config.yaml
fusion: "prefix"
tokenizer: "word"
fusion_encoder_positions: "learned"
optimizer: "soap"
max_precond_dim: 1024
one_sided: false
weight_decay: 0.4
adamw_weight_decay_other_params: 0.01
Rows from block 5 of the audio encoder of a small audio-text matching model, named by matrix and row number. Rows with one number belong to one channel. Each number is 128 + 24 x the weight over its row's rms, rounded and kept within 0 to 255. All counts start at 0. After the name is the row's rms in percent of the matrix's.
After each channel's rows are labels from the 100 clips, of 14976, where the channel reaches its highest value: "strongest on" is what is common among them. Only what is clearly more common there than usual is listed. The data: single notes of musical instruments (NSynth). In brackets: how many of the 100.
# convs0: expand pointwise conv (encoder.blocks.5.convs.0.weight, 192x32x1x1), inputs 0-31
# convs1: depthwise 3x3 conv, stride 2 (encoder.blocks.5.convs.1.weight, 192x1x3x3, trained with AdamW), a 3x3 kernel
# convs2: project pointwise conv (encoder.blocks.5.convs.2.weight, 64x192x1x1, transposed), outputs 0-63

convs0.21 118 [128 101 119 143 117 101 119 124 167 138  97 113  92 149 120  89 102 172 138 103 161 141 166 126 100 166 125 151 105 131 105 108]
convs1.21 101 [127 130 137 149 174 174 140 135 145]
convs2.21 119 [141 110 105 111 143 173 155 126 110 169 105 118  94 100 137 119 115 117 127 162 194 162 120 128 119 135 124 110 126 135 154 143 134  61 113 109 151 139  93 130 139 142 131 145 131 149 113 129 131 152 146 152 159  98 154 171  85 115 135 110  94 159 152 117]
strongest on: octave 6 (52)

convs0.130 080 [ 72 147 144 102 135 119 140 109  90 118  84 148 142 111 146 113 125  93 101 146 112 130 169 115 140 151  87 114 110 151 150 122]
convs1.130 122 [176 116 100 155 122 122 156 132 109]
convs2.130 105 [155 140 116 148 111 114 137 104 111 107 144 133 136 116 142  93 147 104 114 118 130 134 107 111 126  78 111 128  96 138 136 111 124 157  68 126 109 134 128 197 111 130 131 129 112  97 107  50 133 149  80 116 128 110 128 135 128 184 154 121 114 125 111 140]
strongest on: bass (45); guitar (43); octave 6 (42); octave 7 (37)

convs0.79 129 [ 93 164 137 144 110 127 127 121 118 146 163 106 143  90  99 114 143 157 114  73  90 106 120 128 117 134 121  94 118 108 109 170]
convs1.79 099 [121 112 148 113 156 185 121 125 140]
convs2.79 139 [115 146 136 148  73 100 144  80  97 131  99 156 147 163 117 148 115 138 136 153 102 106 146 130 108 135 128 110  97 126 149 174 118 138  80 125  95 130 109 158  97 143 166 119 142 117 133 143 137 137 118 129 111 167 103  99 112 145 123 107 104 154  70 102]
strongest on: bass (46); octave 4 (42)

convs0.173 106 [134 121 138 109 109 115 154  76 130 106 119 128 105 141 138 115 107 150 105 176 108 129 139 164 118 102 112 154  73 144 169 114]
convs1.173 112 [165 160 140 153 120 132 108  92 115]
convs2.173 106 [138 132 130 120 165 138 141 142 118 116  99 116 134 122 122 130 169 110 171 191 142  91 106 153  79 130 146 113 147 131 117 131 159 156 135 126  96 115 117  85 137 118 113 177 130 106 112 126 104 153  70 131 139 109 153 112 109 127 120 136 139 133 187  95]
strongest on: octave 5 (44); organ (28); octave 7 (26); pitch class B (26)

convs0.1 096 [149 116 134 146 135 118  72 113 128 146 149 118 132 137 150 182  98 139 107 123 136  96 157 133 149 173 110 116 126 101 128 177]
convs1.1 099 [156 134 188 138 140 116 132 122 109]
convs2.1 104 [176 118 114 137 151 113 143  99 109  87 118 116 128 147  90 106 133  95 132 148 168  97  94 139 139 113 127 152 110 125 133 129 101 105 131 136 129 147 136 112 146 143  67 127 171 103 148 109 145 104 187 151 149 125 160 116 111  92 113 104 141  84 153 120]
strongest on: synthetic (64); bass (54); octave 1 (36)

convs0.113 081 [102 136 111  82 138 137 165 114 133 140 113  76 112 105 153 152 121 154 122 106 139 127 179 121 188 112 124 137 113 146 130 128]
convs1.113 077 [159 157 124 170 153 150 120 128 107]
convs2.113 090 [149 119 112 117  99 171 127 129 209 117 110  96 153 131 116 116 129 109 120 181 146 148 105 156 112 116 146 129 112 140 132 155 122  92 155  97  81 169 104 101 123 185  97 107 117 108 125 117 136 138 134 135  97 110 137 107 147 103 114 116 140 132 124 128]
strongest on: octave 4 (37)

convs0.85 097 [114 132 122 112 107 122  93 137 130 131 127 159 115 161 163 161  74 132  66  97 160 135 133 121 136 144 105 101  99 113 137 140]
convs1.85 099 [166 142 138 149 135 131 173 158 128]
convs2.85 104 [125  94 153 131 120 132 159 151 146 144 135 105 115 122  95 100 166  80  99 171 150 104 109 130 167  86 129 106 176 130 151 113 134  92  96 136 111 122 147  93 146 101  83 155 120 140 123 121 113 151 103 124 145 107 119 144 116  99 131 154 141 160 171 139]
strongest on: synthetic (67); bass (61); octave 1 (32); octave 0 (26)

convs0.43 087 [147 146 132 115 141 122  85 101 106 153 132 118 118 140 123 168 107 115  94  74 110 109 115 134 140  99  73 133  99 126 104 153]
convs1.43 121 [138 138 117 105  75 111 107 100 128]
convs2.43 089 [158 153 124 112 101 158  99 122 111 138  92 147 134 124 146 141 107 155 143 134 133 188 128 105  85 143 127 127 132 144 127 115 104 162 153 163 177 131 150 139  97 173 124 109 171  89 173 145 122 138 145 112 146 129 142 137 127  93 131 176  91 131 124 134]
strongest on: bass (47); octave 1 (35)

convs0.114 104 [132 107  89 103 122 168 155 113 109 138 111 103 125 133 140 116 139  69  77 111 101 122 106 129 106 129  76 116 137 120 139 141]
convs1.114 090 [132  91 115 132 107 115 159  90 103]
convs2.114 108 [127 121 119 116 130 142 148 102  89  93 129 129 124 113 138 106 154 148 129 123 177 110 118 102 133 159 135 117 109 106 158 133 123 179 118 116 123 110 131 190 105 110 147 189  78 118 103 109 119 162 127 124 140 144  96 118 101 155 161 135 107 160 109 167]
strongest on: octave 4 (38)

convs0.88 114 [167  78 100  87 147 150 144 124 159 112 111 128 102 145 138 153 146 146 165 116 102 126 105 128 119 139 103 128  99 147 142  83]
convs1.88 095 [ 90 123 125 159 139 154 167 131 107]
convs2.88 103 [116 123 118 155  90 127 148 124 150  94 155 132 112 120 130 144 158 134 137 165 125 123 109 144 116 156 134 155 140 132 172 121 110  68 139 151 130 120 127 119  74  94 121 164  97 142 133 140 106 119 149 109  98  95 156 155 122 168  90  65 105 124 122 112]
strongest on: octave 5 (85); pitch class F (26); note: F5 (26)

convs0.27 096 [ 79 171 131 145  82 150  97 128 105 132 145 108 146 120 141  89 126  92 115 153 126 110 121 147 139 101 111 153 152 127 136  85]
convs1.27 099 [140 137  98 136 150  89  94 131  99]
convs2.27 095 [132 111 163 148 109  96 126  82 154 175 143 116  78 136 108  97 155 160 142 147 118 110 108 154  99 123 134 147 136 154 130 135 137 111 142 121 127 130 155 108 150 101 129 194 159 106 134 125 116 134 158  94 119 116 168  97 123 182 132 157 131 101 125 132]
strongest on: octave 6 (37)

convs0.116 080 [137 145 125 122 153 152 118 113 159 103 107 109 101 129 114  86 197 101 134 123  75 143 135 136 105 115 115 150 111 115 155 140]
convs1.116 090 [132 120 107 108  98  91  88 107 128]
convs2.116 090 [141 140  97 135 155 120 103 127  97 130 141 112 141 136 156 133  78 141 161 120 109 136 119  99 138 142  97 113 136 147 119 149 126 130 202 128 138 171 144 103 155 136 171 104 139 146 100 114 137  83 136 144 163 146  69 105 116 160 141 119 136 152  96 124]
strongest on: guitar (44); octave 5 (38); octave 6 (37); mallet (27)

convs0.141 136 [141 130 119 157 121 140 133  98 121 146 151 119 128 141 120 108 109 159  80 112 125 130  70 131  70 165 115 114 145  99 124 162]
convs1.141 107 [142 103 150 147 168 135 114 161 150]
convs2.141 109 [135 173  90 111 131  92 113 127 113 143 118 131 127 119 120 125 106  97 126 113 118  93 154 148 119 145 161 132  94 122  76 128 139 113  79 116  94 116 100 142 144 122 155  66 117  82 140  99 154 150 139 148 117 127 106 163 114 157 156 132  81 126 114 116]
strongest on: bass (46); octave 1 (37)

convs0.17 104 [ 74 123 104 102 143 143  91 118 149 138 109 101 121 139 116 131 116 157 187 118 135 128 157 109 163 124 136 112 154  95  94 129]
convs1.17 088 [165 159 160 124 123 169 121 124 134]
convs2.17 119 [108 111 139 141 177 130 145 133 119 117  99 111 147 151 137 151 116 114 120 132 135 158 125 104 141 135 136 119  89 156 146 117 115 105 116 101 103 157  77 139 152 144 144 120 162  98 176  85 108 158 115 140 156 166 101 119 102 130 128  63 177 122 122 113]
strongest on: bass (48); keyboard (37)

convs0.84 082 [130 160 121 126 105 182 119 118 111 135 148 118  81 110 142 123 161 140 143 140 130 107  99 156  96  81 148  89 113 136 151 150]
convs1.84 096 [ 87 122 139  85 134 123 143 145  98]
convs2.84 077 [160 138 136 125 143 142 133 136 108 121 184  99 122  85 117 111 141  95  98 168 144 148 132 123 145 109 106 122 107 159  95 138 148 146 124  91 119 121 134 103 143  89 104 172 118 201 124  88 137 136 144 108 164 107 134 132 128 138 137 155 123  88 126 100]
strongest on: octave 7 (42)

convs0.181 155 [131 142 130  82 123 115 122 127 120 143 123 116 142 140 171  89 113 115 137 147 124  96 121 146  56 150 120  79 105 136 120 103]
convs1.181 096 [177 148 157 117 129  98 127 118 109]
convs2.181 112 [ 93 132 130 167 167 155 104 110 114 142 132  96 131 186 113 108 113 137 156 149 113 156  90 150 131 149 128 141  92 177 129 162 142 110 132 139  93 112 153 136 116 117 161 108 133 120 125 189  86 143  94 159 155 140 141 112 119 113 124 121 146 158 122 128]
strongest on: bass (50); octave 5 (35)

convs0.121 093 [175 148 139 108 121 153 180 106 171  90 112 106  98 151 137 134 126 154 129 134 111  99 106 140 157 103 142 165 113 131 135 142]
convs1.121 086 [111  95 111 136 136 107 164 161 152]
convs2.121 115 [130 102 106 134  99 156 166 111 120 135  91 123 129  87 139 144 118 173 137 150 136 159 132 123 138 145 130 140 174 124 123 139 117 141 125 156  90 120 132 105 115  98 158 129  54 171 123 156 121 112 144  99 105 123 114  68 107 122 120 116 125 104  86 131]
strongest on: octave 7 (31)

convs0.160 109 [ 91 138 132 144 123 145 131 108  99 134 143 119 140 150 112  81  78 123 118 101 116 168 118 106 157 130 136 100 101 110 102 179]
convs1.160 096 [175 137 127 164 144 137 161 117 121]
convs2.160 132 [112 127  91 127 116 132 113 171 155 214 179 104 108 135 106  86 112 134  89  89 141 118 159 140 155 120 170 132 110 139 149 120 143 128 157 111 127 125 139 153 136 151 146 105 105 108 111 123 124 150 110 142 140 126 120 138 114 133 124  92 166 136 129  86]
strongest on: bass (57); octave 1 (43); octave 0 (30)

convs0.77 095 [132 137 146 116 144  91  87 141 154 113 141 121 112  93 108 106 108 129 129 129 176 122 109  87 139 134 120 105 118 124  56 130]
convs1.77 094 [160 128 124 122 106 115 116 101  77]
convs2.77 080 [133 105 133 115 142 100 150 133  86 185  98 150 108 125 114 129 116  86  89 126 117 104 126 139 129 164 142 145 120  97 120  83  99 114 114 148 149 196 112 130 165 149 163 112 139 133 123 108 133 101 137 118 122 137 148 128 121 152 145  88 130  70 147 121]
strongest on: synthetic (68); octave 6 (32)

convs0.36 089 [140 130  89  84 136 128 133 100 128 163 100 141 165 143 111 150  94 149 119 131 126 151  94 128 182 121 141 111  78 127 126 121]
convs1.36 105 [124 146 141 106 117 131  80 105  94]
convs2.36 095 [125 119 184 143 131 129 154 104 134 120 147 172 132 135 110 120 148 142 155 101 142 105 143 115 116 118 156 128 164 166  92 146  86 160  79 108 185 153 113 131 154 126 150 103 141  89 121 117  82 108 127 119 113 129 108 101 143 113 165 120 101 156 131 121]
strongest on: synthetic (74); bass (72); octave 1 (62)

convs0.163 130 [109 106  99 150 119 157 162 140 128 126 146 135 132 123 113 146 101 125  71 131 153 184 100  93 104 116 158 128  99 120 132 154]
convs1.163 098 [107 117 140 134 123 126 115 193 128]
convs2.163 138 [120 132 127 110  82 127 165  79 126 181  91 144 135 150  98 128  92 112 166 118 102 129 158 123 107 100 120 139 101 133 162 116 135 111  99 130  75 160  99 168 147 128 147 173 146 164 136 114 140 151 141 131 105 125 148 120 132 134 119 153 112  92 121 122]
strongest on: octave 5 (45); organ (29)

convs0.183 111 [126 136  96 163 118 146 125  87  87 151 132 142 130 159 140 142  84 114 127 179 119 152  91 152 107 125 127  85 106 127 135 139]
convs1.183 101 [152 121 122 150 100 131 181 147 132]
convs2.183 109 [125 132 120 106 127 169 146 133 120 130 108  81 122 119 122 116 113 141  87 120 169 110 131 117 172 139 173 146 143 109 155 115 178 142 127 116 124 174 125 150 129  88 154  69 121 117  97 119 128 133 136 178 151  93 143 162  97 150 124 130 150 143 119 154]
strongest on: guitar (38)

convs0.95 092 [163 162  99 124  81 162 145 129 132 120  84 158 148 170 117 139 137 101 110 102 101 129 144 136 119 135 161 100 135 158 146 133]
convs1.95 105 [123 135 131 139 121 132  93 101  74]
convs2.95 100 [ 99 129 135 145 118 157 103 121 128 106 157 146 145 112 111 140 152 121 164 167 112 140 139 125 112 132  82 112 110 146  93 147 132 140 138 139 121 115 126 139 143 151 141  95 145 116 162 146 102 102  87 125 166 124 123 108 126 174 201 194 145 150 149 113]
strongest on: electronic (90); organ (71); octave 4 (47)

convs0.94 083 [147 138 142 108 194 109 146 111 128 105 102 165 105 149 173 143 164 145 147 168 122 115 114 128 120 105 114 160 118 111 113 134]
convs1.94 100 [153 131  75 136 147 102 114 124 108]
convs2.94 090 [139 134 127  96 131 157 122 178 114 110 146 115 115 171 147 153 110 132 102 131 157 134 148 126 180 161  88  97 183 119 102 113 157 115 170 140 114 150 158 105 139 150  97 164 138 148  96 108 125 137 127 108 167 165 125 132 124 124 131  95 131 153 134 155]
strongest on: guitar (40)